A small image classifier, trained from scratch.
Model: arch swin, norm layernorm, activation silu, patch size [2, 2], depths [3, 6, 3], widths [64, 128, 256].
Training: muon at rate 0.005, batches of 128, held-out accuracy 99%.
Data: trained on stained colorectal tissue patches (NCT-CRC-HE-100K), 90422 training examples, 37.5 epochs.
Rows from block 6 of a small image classifier, named by matrix and row number. Rows with one number belong to one neuron. Each number is 500 + 40 x the weight over its row's rms, rounded and kept within 0 to 999. All counts start at 0. Numbers have three digits each. After the name is the row's rms in percent of the matrix's.
After each neuron's rows are labels from the 100 images, of 14976, where the neuron reaches its highest value: "strongest on" is what is common among them. Only what is clearly more common there than usual is listed. The data: stained colorectal tissue patches (NCT-CRC-HE-100K). In brackets: how many of the 100.
# fc1: MLP up (model.blocks.6.mlp.fc1.weight, 512x128), inputs 0-63
# fc2: MLP down (model.blocks.6.mlp.fc2.weight, 128x512, transposed), outputs 0-63

fc1.61 098:472522450499474442495486498474472411550522521520493508505538501437467531466529480475493484581445480484492520565586470453523450459487501500498471396543530531460498470546499510485491481480580491
fc2.61 101:493524487512461489448524452509515484495502509432445498532463541510482474572472571490498551434503530471498469493476483544558524516542496424514540434537471511541473461538461510421493564453503492
strongest on: tissue: debris (56)

fc1.382 114:468490426486473475489519477513476479567508525465451504460575435424519580485542485486485522528453475453442547565549536570516478541515450499548506466527484560354540562514524495457453492546548547
fc2.382 095:504436489518514544492478502440492470449494446501510491462530576567538450504509479472489535498539394532494541548472519441558504535432548473535566425504513602541465519425442512513462457565545512
strongest on: tissue: lymphocytes (40)

fc1.215 096:461465495504547543501533545442522543492437481529487524529507453497493409501495587520457474500568457466470474486443498518484527536560516456483516571521463426439498551513489540537437499567554493
fc2.215 099:489543461506482463449452475539544498591535489513491537515448494413487443487477486536540497564531399426495457565506519417555557441531491553516426524490515513507563538457519480504519450552517493
strongest on: tissue: normal colon mucosa (28)

fc1.184 107:460479490491480527496443543450547514482471533403482538493464430417515470502498502425483555531444481499475509431502462536460488536498457465478542496488499530506576461407454536452450435444468563
fc2.184 100:497526535496526436465539443448505440440485469515517481511545534525568519481521509453540535476477459503541504511418473518531500479577417497443509446464507523447561512532541470527510513445530545
strongest on: tissue: tumour epithelium (54); tissue: debris (36)

fc1.209 111:511533496580525486536525483504500488437504500482533520428541518421527564460428465439474527513504506434503464535498464555506467484475407518474499511475519538505525457501438500516510533552525446
fc2.209 100:642497505474441506493492529529509542501422564423513523527520515499466530412480391476552543513471557404522490500531536529505482481503461526481485551489498479470523512533552573518432451472486459
strongest on: tissue: debris (35)

fc1.206 097:485550491525417558507528527438555460491467493477508545512448517466498445507529491492434525519514558426519492529444454492518616497441454469490508477535551544526518507518519492433492545521455435
fc2.206 095:492454400499514517516532516475441409499479531523541443482501502487540536463530479543519526519496490441461532453563473463426464535539509444485479499547482446465549503463490550531529546475567553
strongest on: tissue: normal colon mucosa (60)

fc1.230 105:518387468504414520502402463556546500482535467539529527515527476507479542522474487538479528461453493493588505507485524516492455517503583467491560512517552537529519476469524466595479525499527494
fc2.230 112:490468523570474429470502556483546454454527430512501494451547558526463500508557483465511478549472519509494567457502483535535475504488506510457491503562500444531516544487530515512532534491477504
strongest on: tissue: normal colon mucosa (65)

fc1.491 100:471535487541468519535543407542511504478507471544522499410611508523451538506542435507483506486551482501500525473535461542451462565537523518547544584547523533477559518553515501492511467434510496
fc2.491 106:456451425495494468454485543589494530464563529492508483439519521545429498449443520497551548422477476553449495512473500485548558610474498485541477537541513534490486562472509540496399473475459506
strongest on: tissue: tumour epithelium (42)

fc1.160 090:501526533486541555519505442521478430481489530560466524453494511481529554417459452540484532472560540463454487534504551595597506515509477499487496493548557471417532502552516482498544467547475446
fc2.160 094:514487531502502532484505419484520462438544559493513491422473519460465494491578494455449504527482581508483494489543498490470443447435467511536509444515445522560473464501447524460481422454400468
strongest on: tissue: lymphocytes (100)

fc1.305 099:478512563459472510472519557493463475504497428475473534488527479462459456478502534558426560464514490461419482542460462483451469502555511444449466497504456559538481513482506531549481491547466477
fc2.305 093:483460539488523488510480499445448511496547495503482504581454466507465439447441511558515483474493469517563543468476466444510521469468467471439539555443513491463559398490503520457490562480545564
strongest on: tissue: lymphocytes (27)

fc1.161 098:452445442510513536511523491478409498511487474557557494527472560454545514559505532530543522463507506554474516518476444551440406490460500541571445462524458526458482448509513548520485528535457533
fc2.161 105:466429503576546492517431461547519539500470511534474547522554445539547451511451525523561504509481502604522468434516434530501492599520542467457472550482517517487510588485477542547504470543501500
strongest on: tissue: mucus (95)

fc1.129 105:517516485447508495543489427509525487549535495506445507515500529452564565462497534457474483480519503413514547478540525467515449499516494503519430594483460499397472524498514521454575512466530497
fc2.129 099:480554525459514523496496503582540550433481527522518523512453549528496532494491502507478445496420452494526548505466470488511511573475507523484465465485515395550577426570448552545478582470439570
strongest on: tissue: normal colon mucosa (71); tissue: debris (29)

fc1.500 101:519430489496584524453454469473560487543456520484472539501471431490508538536500512531471493463542583502477505480520523513424463567513498515415516533527545489504535482542481510514476481524483559
fc2.500 116:497527554498564484553513534550482487423467496512502505472564566494488549526593485465459436482477490539471497539438505485509540501529474534563482403509469509394442517564514514526586470539558523
strongest on: tissue: lymphocytes (52); tissue: debris (33)

fc1.416 089:478481487472495541490498491484419457490566490526557485480510487480483447542422482513529548508470523510565542501514513547572516478545461446453479516533470488527463475423500427503481540481488567
fc2.416 100:491509560474599503490500507517566494514516497441512462504578500526491581498596487431574480532440518541520510490612522573509508434525448518523515460540415500439482456519519562496479539515490477
strongest on: tissue: tumour epithelium (45)

fc1.446 100:426475464515517480497495449544517485465542523536495451495524479489456450464438437489549536492577459450538567521479514608442519493515530443480466537488446494524527504417461585480460483488475457
fc2.446 096:495507508524535487449538533562497584547520489521503474521546469491434478531490531527620475515493561528483505474444544526502483555466469600471497427519547554555443494511455489468508536538545443
strongest on: tissue: mucus (99)

fc1.472 100:496518502485453446530458556497493497519526545529507536399555443498550479546409529522443473481511524489518583478525491520445535479437567552507519520452514515513570531495538509537454500504441478
fc2.472 097:463452474566526493460497467487452494599512516448489523493497528493458481582436454453477486489468519467533509532540442505532478573503469519480503463511510510454465469475420541476551489443523453
strongest on: tissue: debris (65); tissue: normal colon mucosa (28)

fc1.464 106:409451490527526521479453530532473498489485478500505454552477544550528532501521501535496495465479490533534499470470457486497481534495377508469487446563525566479560488484456516523517479525515475
fc2.464 105:534493469526507566506476531475567524531464512485495499473478558516526442518527528578622509490462450595562491519516514487463545440558419536472479526483513503518455491527511489483548559544444493
strongest on: tissue: normal colon mucosa (47)

fc1.413 107:492406471542537489514462481523547457482585520502533486498498521521435542574405559469418491549451498513457485506536492471458449527551451499555483420494515468500498529532415545494518427494457547
fc2.413 090:471477540487535465490496469526521494499449485536456459514577457468553528497508567540476410418575451501486474520538392464514558583463516513450508467488455469406537508521525581497489492493549516
strongest on: tissue: debris (97)

fc1.36 105:476517524501495482484461498543464529492490525459466565504489496538468551491621442511469464537464497545519528513566483459552472455467465487517505548487513576493464510538472489510484552491511520
fc2.36 109:556490493509557510507524453504500479426525506506494529538536476467495560486520506516548484428502389488539492449534485496509503510564447515509525493495513492509493421442498516498511528482421518
strongest on: tissue: debris (84)

fc1.174 102:471454520416546509481465510508544505426486543522484547493528475481528563477483478454537525492445504545463506546484465486533487572488498498453633459484551485475517523499481455523531507444430501
fc2.174 099:515509507447482517568471461572551455524516506530493562556538573471487450552478494535518476518500556494496482517451483482467536506417451546541484517501464511447507538483464520472414448429561507
strongest on: tissue: debris (98)

fc1.376 099:500569449471519526534554528508479510523458511490522503490497484492461520486556510465564517537475509441531426510590607554409589465447520485509542537452459546449517509509424500519511494484500520
fc2.376 096:417507499504559540563544398516438531450536543499512541526533490443472486557535536476520467464465431539501453501489512487520444546573566527441488443511478434523507540431554566515555537440530522
strongest on: tissue: tumour epithelium (48); tissue: cancer-associated stroma (26)

fc1.346 106:468490562512514489526549463495483513416512584481489527543466484403501456479592530439479480503514463469523486488502442516525533465514454500557494455513511495509509515568555497512639488517494563
fc2.346 095:569548433536510430468553510522488424498510515519530537520473451464451549495460509523487495491626522489600507465532495500507514523499502465505497463483543507541528535509497412482550497431567486
strongest on: tissue: normal colon mucosa (57); tissue: smooth muscle (31)

fc1.26 093:484523534506455466488508525483491520514549494377550485479586499490478514462543507479477519538476484553501518430473522471504525497515553511464467494533524527523474534553497539475543479479528490
fc2.26 092:508512482519514432439514504512479529512542501548516546520469451453458559561514486473490457471416502506553550479538543471496500458459494447508392521597455469493541526462454474531545541445569558
strongest on: tissue: cancer-associated stroma (34); tissue: debris (28)

fc1.46 099:479471519569537509573465557458466483509583438504462549554505468455427557473532454489550521487488461428414491451452488445434541428488477443510454507466422502407582555509553474490480490501508540
fc2.46 110:475426455494467555529488548534526475507492520462433524399576543488564461580494496495498549449500511547419522521515467521545552475547457474400504520485498453527503519522536460471498541526555533
strongest on: tissue: tumour epithelium (98)

fc1.22 084:459532512590528456497490412449516496514511418494550513490478497576456497572451525467466511493514409439480464525460575546497448549535560523496506406530489468484541483473431506524452509445552508
fc2.22 100:524522560471509469504554527494497492505507425542510438485449549529506475499523530553475495542469463520493434481483484446494476546513534526464427482516518454510462534456480465456502525525514389
strongest on: tissue: mucus (35); tissue: normal colon mucosa (34)

fc1.185 103:444498490530496440508592460530520514528507506472444484450410579474566476475504446523519482435478491459521445527443487501501515517451536499466492432513514452502500480597563514515489503482536509
fc2.185 100:479470554398487522460499505481526376517569547492489481510540452530464554491459533481484560545495510564448470467525485519515446520434512456450459525524548478573480460511572452414481567527530450
strongest on: tissue: lymphocytes (59)

fc1.426 105:368406487496546555515539459479454434529512493560472530508464523440493517468534513447539508484467499471522452515562428544463531564495476520566524528555457451525467593516522497467515529516537493
fc2.426 108:426489513517511590532479533507465507482522509430487479560506566475499454506541548507454528450456526486558535526484493521472551490523530542537573470484476518468464526504510423507487468443484523
strongest on: tissue: mucus (56); tissue: smooth muscle (33)

fc1.245 105:510514548551509511471444475504446531478526584485455509487448437473496511510506500463406505449525583472520540530484468510473527522487544539518544505508427521517458477472513505505596478527450513
fc2.245 108:490498491546455502482477533501527521547583519428490424490487483447476523512513558575504505419515544487498484427507500530443484609451563511555519494517510485544527517512444444481489524548447433
strongest on: tissue: tumour epithelium (59); tissue: normal colon mucosa (28)

fc1.211 099:519455510520518517454550537527485556553544557524482546436454476512496555505578477563516569525466498532521535527515495515484514555484531489543475450416443517482505541423469436439484443537519397
fc2.211 115:486518494576515507536513542522581517490552444503510476527502478575522566522514519544473470547544482501434516507470492498521543599499555457472487541474465549415503534505586464509488489413460474
strongest on: tissue: mucus (83)

fc1.488 104:472464508527583540428460424558561484509479448475576578543542422539496503440499503494500534584537502511548504515503485545501450531505495506491505487434477515522528467496560425488525509424514517
fc2.488 102:450533471501559518478506481514549490504465478508506450409443505478391505461459549547477540458534494538523460483522504560521440548488467518499451428518544527559532473498527544450470472467464509
strongest on: tissue: adipose tissue (75)

fc1.144 098:495481482507494429448474515511530529465436489526472453510551498459528552441457486534542575446590368519485455543527480533553505558444507523461476506458471592597530530474440506510595517461478485
fc2.144 096:518489508446512466521486500512543514459542552538527547460511429445477471478574543519511554493454537505488511588462541555472540583410477456554514523492462553506501453446485547487481506525499537
strongest on: tissue: debris (63)

fc1.106 105:541472520503470547429521471500550536401500511544532551472527473576434555459432539470433466489571472469480484462512505469450520536545545508436495457481526505505547462507430456470475472550501507
fc2.106 097:491503544485551556471499500492488520546376471531520468573488467543527449529429514485464509535472591460463507504479450446525592538475492450487527499493411497549520475464583479524411500508528479
strongest on: tissue: normal colon mucosa (40); tissue: debris (34)

fc1.42 104:485503525530478497489479528564489462524459446535557481495591525541481508486450467497562498480536541436555539510531549579538461482478537497530544504591455591501526502490558552508415523467518546
fc2.42 108:501471488528537419526524482480489500488485443458476360461440528484526489531448550455470506483425506573487520493500500476464444517491471515530571429503399425494520482567546513524541529477466515
strongest on: tissue: mucus (75)

fc1.194 099:505490406501507528503454520542473397564473484495462453446468514584567518525495460513539468489466508450512564540540461581462435508539483433523472499506471588602536445559432493488558495467498496
fc2.194 104:494508525462463462464606459546489422406519454508464571509455505509482548465487500501430480520555449501550520457546519513492446500400463549476519549503452513551420494533471462546478530541509503
strongest on: tissue: lymphocytes (98)

fc1.344 099:511518510449465599475526514511524528440492533481523522497460516513484470478450453533613471522473503548591552493569472480532479495478482446535447477506568469468477496525526447383505403396441524
fc2.344 102:501463461503507462494545452478528469525451516540529500469517456447460559504484473432506478552528435537526524519491481511560574533499489517442563563506498460594524509484561453467552529450472421
strongest on: tissue: adipose tissue (71)

fc1.38 098:446441559496423540480444508474473544519487557519490569525413467496401495472435425503457481476483480485504592537481435513489520502469457446473441540470425535497556528558492529505494470543466513
fc2.38 109:484441486460485496394444498512568502554506452539544511529585498520548462554560512477514514508475532482428490466451552584441577549494399504465574519460460551507496519591513504454529458480446413
strongest on: tissue: tumour epithelium (91)

fc1.501 102:485546501541528559451550495568550515434473549491484458517507513524484488428542466497532479486521540529546506601554573532508517573481464447478508488472428510502508418468423475499551539465440497
fc2.501 097:501559498473469454497494416503519486459512498480569507608470494457485531391536461522443486488532563535523513550436549475558546464475541499476530518500587455506477521542513498582461504528411522
strongest on: tissue: normal colon mucosa (94)

fc1.19 089:525462524498400552403530436509497486565480454502511550441562458440542599511497527392478524504479540406555524461527476452434542472456489455473511481523532544483508525447483445563434530459512397
fc2.19 098:474466510543526492442544520484468503401499493411507598480559463492449558586445532447415464524521495479475469481537587549470521522494505566527506534552493516532503504453552499541480503532495497
strongest on: tissue: lymphocytes (85)

fc1.473 105:488471515484510489562501440567458497536557436461548520481546535488508571470475597451474546422491442469478514597478480553452499502534548434534500528476515480476516544494438514438536432450568483
fc2.473 092:432503426483503480473514565471453507488474520532484487552478574584506552522457507498502550464577492459533504546540526551414463610442460475431525483484487499431512500458544468539495498446432480
strongest on: tissue: cancer-associated stroma (30)

fc1.411 106:471559504525479528474488561512527506480466493426479461484527475460542451498456508459504485563514464520410457513488490538531474472393514465551518473521443488504457505543476387459484508442459506
fc2.411 100:560491491474498537461471497542476475573507538490427498529491544551529478496553458444474503480473432526520506541487530448531488542488591514467544530505535496511489518482516494498485536471408496
strongest on: tissue: cancer-associated stroma (47); tissue: tumour epithelium (47)

fc1.352 110:492520528480617581466500597506486566466489482511550507527514525450546462516537503529478525510509427546460490532486507509515528457466621473484538509461485515556530444466497472518482452469567498
fc2.352 103:461520540484514474487443547545507580434468499529473483491537508496434528518519513538470477495535542503501457500450479562563552447455504530599498451537592536477501499462583555570539472491505579
strongest on: tissue: tumour epithelium (53)

fc1.41 099:463579501463546455469457518482543541458457496499462576502458499519423459459561500435524547467475477512455531481470497513480443474485543453555563522471468483528475529468510539508497553522548482
fc2.41 087:473431517472517520522514475618524510506500515504517464515504565531530476525535504472538473381471542504480417488486591600537524457520427506490488502471530464477498444531528544491538488492484499
strongest on: tissue: normal colon mucosa (39)

fc1.435 099:490555509419576431465500493494510538541508545573487480411473557477513514614506516535491484528547459436544489587550498514498483546511531446514559489447479496478428549569444530445422511441490517
fc2.435 098:502538411552512555413545481474491521488460469473461489553634528507507467496448515509489528500532555519475560495571566534500469518503572596494496440509511423510543500450483490521458480503577451
strongest on: tissue: debris (99)

fc1.18 099:407467513537520480507538523480468436476416565510510506519503539566489508488466541495411551523476483510459445503503471493481498558501500545589553516552467525431463541505432507480458485591474481
fc2.18 104:505474556590436533603443443540519597487490505455556470459461458459560520521518577560481485501539498449504510575501509493459522493586533455496523441545555501529521503506528502536542473569486460
strongest on: tissue: mucus (53)

fc1.296 108:418406493476488524544468534476507564464434485475513541493487459499539546539494448558469475506571502586539492427444499373448479457482576472553538541489498508562468480450513551561458484543473485
fc2.296 104:489591514468449534539495550432524587521545553559486517509507497438497467516492514535464595469434478477561456550492530487559526569468569585491467480474461485469517527401516529451447576575534493
strongest on: tissue: debris (47); tissue: cancer-associated stroma (39)

fc1.101 100:489528496512478493447503500517567501506515515490459447391504524477478398547476510556476448600459491464564490492530556467500501552503500352521487555533501493522524528473487442537517561509537519
fc2.101 091:560474504543454500501535578453511491499446484471540429569553523586533519463531447456478515470505497516470491551476486464488549493500557421488490509518468507482486494452470545558467544478556455
strongest on: tissue: mucus (36); tissue: normal colon mucosa (30)

fc1.295 098:473505504575483395471473475522449505491431474465498532569486529486488507538443559470517553543548589500466444507583428538472542500512495481541530512494488539511515535496495489519539464513501421
fc2.295 086:483450575533444444499449537515457420473450454496441463481541536579581429500534511504514508431511487528532431448519541522435544480514495501474483464507559487471556448554419485490501525493515504
strongest on: tissue: mucus (83)

fc1.354 088:551513533484478479490531552523547499500411515498551488503455486500457490489450425481611473500504556489475465540453508556487489514560477507554534506471473499480509471503501521528533469379491528
fc2.354 090:483499413537562516471519493482499496495501513513547505467433546510497433494473466535566411492436525435510411503521533524519555519488495481526466426457539440480514575510573491408508495572472387
strongest on: tissue: mucus (34); tissue: normal colon mucosa (26)

fc1.375 098:499566569483504567469502540462473470504564418486627525479528496537528469478514484540552596561456500476547507534479486564427467471505511542538483501509532434540487442560487521500493504508524550
fc2.375 088:559498458451560503458536526477557447468415472556541481469433462577558491477437419537484452462473479503510452516561476486437509468469478488544456458508507409461563483553524401498471508478468559
strongest on: tissue: mucus (96)

fc1.335 093:490471515562512520471524579528542631406541497520541508484478483506511497439480540536472437483485485490514529452508530503574501499560496548581523496514486469495466435509536531554461463584424445
fc2.335 099:498498463504545494459469418533490517565498480463516496534467482495533509565485514443501540557510508518462514548515488505507509531561485450547445603513502457530550546443502515593464551437504484
strongest on: tissue: mucus (39); tissue: smooth muscle (32)

fc1.90 093:555548464483535462521546527509483522464480487490554505447526583487508541572506540579427521504426589437518489574474478523545484521501515485471467506520492491596487499487537517482521459493477469
fc2.90 098:505468524495446463437509507475559518516480472481513453495475499538554501517499421550491523473491530483476547572493491480571474409492469505485547480552454505414457470533520480495490508493586442
strongest on: tissue: adipose tissue (66)

fc1.7 097:481576563500547570480465582554497508483501518549523423491581516577510533431538540498455565504443489464536449502508461547515537480550584474513458526477488554520477507508534503516553501498545479
fc2.7 107:447483520432469536526485457552548532489436538514474441517547451457461491528458477513474564416529484477456499468465525484446504546522575522513497483513467499481521548465508522545552559538532419
strongest on: tissue: tumour epithelium (37); tissue: normal colon mucosa (29)

fc1.4 102:505410486521551484375486482498555514496505463519461477493546488457511493547442566514475460453564440495484549483423494508543478518471501445473521511513469492479522465494481489484551524394418518
fc2.4 097:504498482507469504562443486450430530526559526463512509464425508492442545431500535444512540412517541558486520481533501514567449453481510448486504468540531480440534486496519512449452424600449475
strongest on: tissue: lymphocytes (78)

fc1.378 087:499554494562501499549491511487544491507500535511520491477559507500464414518510514422433543485536439494480537495537502471498544505461501567507536541510512528446522497442519573552506606450418625
fc2.378 094:532469424524531535473561473460516534504559486568446472542525471418546445503549415578489517468442438492533547461500515518433550480499479560509533451495536423454542481499528476495504519501465520
strongest on: tissue: tumour epithelium (60); tissue: cancer-associated stroma (32)

fc1.167 101:527491490485526511507542580568494546484483466468500460481484562610435513458513484465519563532462442486602501541475457529458523523507485424542485480571453528516540474505556475467510547475523578
fc2.167 097:444532544574459457519433503526473511520518531480531487498527566481494479490565476433560508450480499554476464459477500427489495413536530539484553553509541564450540453452546453559454479470540557
strongest on: tissue: adipose tissue (60)

fc1.349 085:490561492523465524476474524540496468566420539537535510479456571452580470498548558478447480532564506547510487483462473545427495548519467462510508529501561509431495555537551480555544479546455478
fc2.349 097:566577513442471507524515489531427539495540445470554491435540518549538456535504481514529513444518468449444532446571492489492452495467554473435528560515494480494471471472537484509551498462508499
strongest on: tissue: cancer-associated stroma (99)

fc1.508 096:430402466494480550521515494539545519483424525462486529529448547491492547535467488510492529563579515463449532463456504553543509485566458456522529512471505492465481536603497535513520530550491538
fc2.508 093:461502462515499528519559451531487511479508446556499387478505474510529419506552529579482534451480501486437465517473467499484455433590538526522454552517440464484532512584527536474556467506564469
strongest on: tissue: tumour epithelium (44)

fc1.250 105:505505490473451553526510509447473454434526511564433525493476522547502466516517482485511559478550528513494496527476425446502438474463493505553537505596472511495524481534492449483491481495460405
fc2.250 088:476435499472496528473487488459493459489435469438518500552531519512471539515476523508486478499463551493462470502512464516585518460471554540518458507590593524462506516514542475483389553594492495
strongest on: tissue: adipose tissue (84)

fc1.162 103:440478461544532489499408534518505468486498502497451482535520476518443463436533513569531466545441479540509524506479518515486616508496490487422490514531492523495445441435538528467541497594466529
fc2.162 098:448496444506462515592466546457515484481495445577478533455452503475517436529461460488499542461556543425552475572489506467521541469448529478575540543527453498506482451467473511487515527521617479
strongest on: tissue: mucus (54); tissue: smooth muscle (43)

fc1.450 103:552444533537491502550586593393476491443526542464471480432474539460487500489547460494422469506563483547596470529558541473515461481490513505415451546518527508490535521514453562487544489465487479
fc2.450 102:452475512482507514557514511503539509479561516543599537456573534492484463466506494487467469548493516479455507534514499551544462450588438531490502536538521454432537537525509458438531471517527517
strongest on: tissue: debris (41); tissue: normal colon mucosa (26)

fc1.497 094:534501512512515580507513515499495576495477443525493469564562571479572552528475535501588563530507524462496493530495498562438521497515472503560593505495476541520497495473549486472519414467468496
fc2.497 119:522470433504467426501522529481507524448439577415526537502428591547499508480504449483484515512591526489483446470454502568583540499472528516465477478469493474539481474524523437513464531529544481
strongest on: tissue: mucus (93)

fc1.220 096:546525521516507494528507500480501539514500556490553548497441507538465506442458456458458549548505492499490476460478500515486513534534513505467529551531490535533449573483530453445546504449481486
fc2.220 092:532491465511434488461524511596473450510461521614508517531522546523586510503579517476428450547478481497509499507476545556514572504470494461533530447548443560501499546451541489495561528478416459
strongest on: tissue: cancer-associated stroma (38)

fc1.112 101:551500555560564509540552556484530482472461479412438447475479529479487560456509489496567492489509485546477479605488538574538588464569453547433522490550402467503533518526508515542515572517555534
fc2.112 097:513418522528549534491583441501525524484470514432454453524500453493573523475456573530554564489500486459437460529499497569494548523435560537529550532535508552483525481478496460558530501514517515
strongest on: tissue: tumour epithelium (50); tissue: normal colon mucosa (42)

fc1.201 109:580526450563513501494530442549585467532439510522537591557571498483505432453411466489416492479458543502492521546501536530520522517560532516480510504541493508465499551492450511472597477488456560
fc2.201 096:437506491496450475414495578516461555553537441525544473487470458485474418547497445504458513587491535509537529490472537488502521542497535530595436571500477444490490464497516540509520492469518521
strongest on: tissue: cancer-associated stroma (48)

fc1.154 107:526521520452440525457544515496592562484511486478496472464522546499486438530480527461423519504461480478487473509459501389532580575491521536473470469501419462482430536508511409471451464470452532
fc2.154 102:452508485460456492479567464532522444472503504452539475524537544540527469529522567446431563573461564455545565460556549522505486499484527501536592496522478458469564521477510461444489576460574458
strongest on: tissue: cancer-associated stroma (61); tissue: tumour epithelium (34)

fc1.67 096:455529504507478538526480440512579406542485511462490503493494559481543528462534476475476555456487513508552426510540490528479476553528449449550601495478508533471463440533479473455485545491472470
fc2.67 102:492500489450542510518444522534467495427520458506475483489480506454506457460519404521543459461487452529460537461452524532561465566483480503460473536514539585453472438507577548494509578505471483
strongest on: tissue: tumour epithelium (51)

fc1.353 105:581442546441519447521487503526513516529544554526471513514435560564519447478511459499527491471497487453500525489579491486522473466493505467530505563511479571407481509573498451546497448474552494
fc2.353 105:396495477552482535526493525532513529556481432489464518470495539538446542522520519444486459551501502514546493444471434489494505573517485555500520425467487512492570473495568518474485457523467480
strongest on: tissue: lymphocytes (88)

fc1.483 094:483476506605487503498482517541523561511495490510463523470584514520489600473538560508501468508522489516556484511503516507547493459552521470446549491474506512488449474592455511547454508529486477
fc2.483 094:472408449516453449462517477585451462513546484461560478433482479495521538517455534521483593477535455477507383466506497507504498516503508550551549458470535501469479443487478501538529404483520509
strongest on: tissue: debris (85)

fc1.415 113:547547481505600489484486556424492437454500502555515570425459537468525481516486472514480475537467459537491487447498482509562530507494572479545477502542539409521527482504588507522497486579450504
fc2.415 102:487518447511423579466516484483602501458448518479509471529457517469474472453494520479508497493464544540537506492571531529478509561529529432534486559521440523572509512536515514489434537508484507
strongest on: tissue: tumour epithelium (97)

fc1.17 100:480457547448516546547446464463561550563508421451500503519468526476552498505480509517560476482534526495537518499585477569489566463521402481511476491456492489544487411552552493489500430516539489
fc2.17 114:469530490491470465451528549509491478468436478518534431458486454420530530501504442519470475561543454523485492451454501508504518446453512438534483495462505479525523494423480485475510501536571546
strongest on: tissue: debris (98)

fc1.490 109:519543485579462520508417546480414480444503515482541503519549467487519466556512478500506602503531504536491424577507447523546520509540510546520511480532539533491495484470510547478490483447498522
fc2.490 104:480492541501463475466496507516451457455489478552505539440496506409547539438528546527456466504546486490519496494518457532503469538480445520480511438455471467473485507431482519451487489475527501
strongest on: tissue: mucus (40); tissue: adipose tissue (30)

fc1.319 106:467482481505480498447475410483491551526469530532493524490508468532511521408455562449502585437560419453411559506507478448453537541515512511468517548462511532491470555445499533460456541473498536
fc2.319 100:586481478551541488487520536520556502525517507580521500483553545421464509476444537481427462436515492458523465531500479524473463492507545481517400465509510554606452564436526514536560499538507479
strongest on: tissue: mucus (80)

fc1.10 102:524484489447505489544459563510463520417486523526380433460559536511527445456467456537495471536512482513511494547481509509531461547525483526524423521494569447485475560516493462500446483563514492
fc2.10 104:457468528480435545489522539515547498573461588432479477479559564538508500535511488497555537551504507510544528469470436508498472468543520446497487537480478533453544489514529525521445482525500460
strongest on: tissue: normal colon mucosa (48); tissue: lymphocytes (44)

fc1.222 107:413561501535496468520477552448502444494426462535482484513566472459518506521485577467529492489536470474494496532486511544502527492490517490493533592468557504509470476520500559597447508534496573
fc2.222 099:572461500516433529551525521501502504522487488602506458491478490526491490562483548530456481520520543450490406455459480422520449476564464502415494534495454584519503571524477544510493488491505467
strongest on: tissue: debris (31); tissue: cancer-associated stroma (29)

fc1.507 084:499403453521504554475514459419516540497510513476528469473537498510543430490423492470505498463466554502520520501459560477454482532452459535507523572443547479504497531472492484577490558496543580
fc2.507 095:436505457530454544470512482505455442451477496480525540592543547487578454496508490462464429554412439449540501501555374490500500511580512472534453479504514476541493522498504525489520394513539494
strongest on: tissue: mucus (41); tissue: normal colon mucosa (28)

fc1.257 094:515526430493509544532514499503505512436518476467465507540537556439473564538481479488537524487489470404492497518509489491464516547493483474505542534434494515495515539501523510481581470525546528
fc2.257 101:541520538483476472554492456497524561489522442429455471545563513494541526451432499574494528459457498583476481437413551542481459496467546550482449455484541467502459516530469551546535502534500522
strongest on: tissue: normal colon mucosa (97)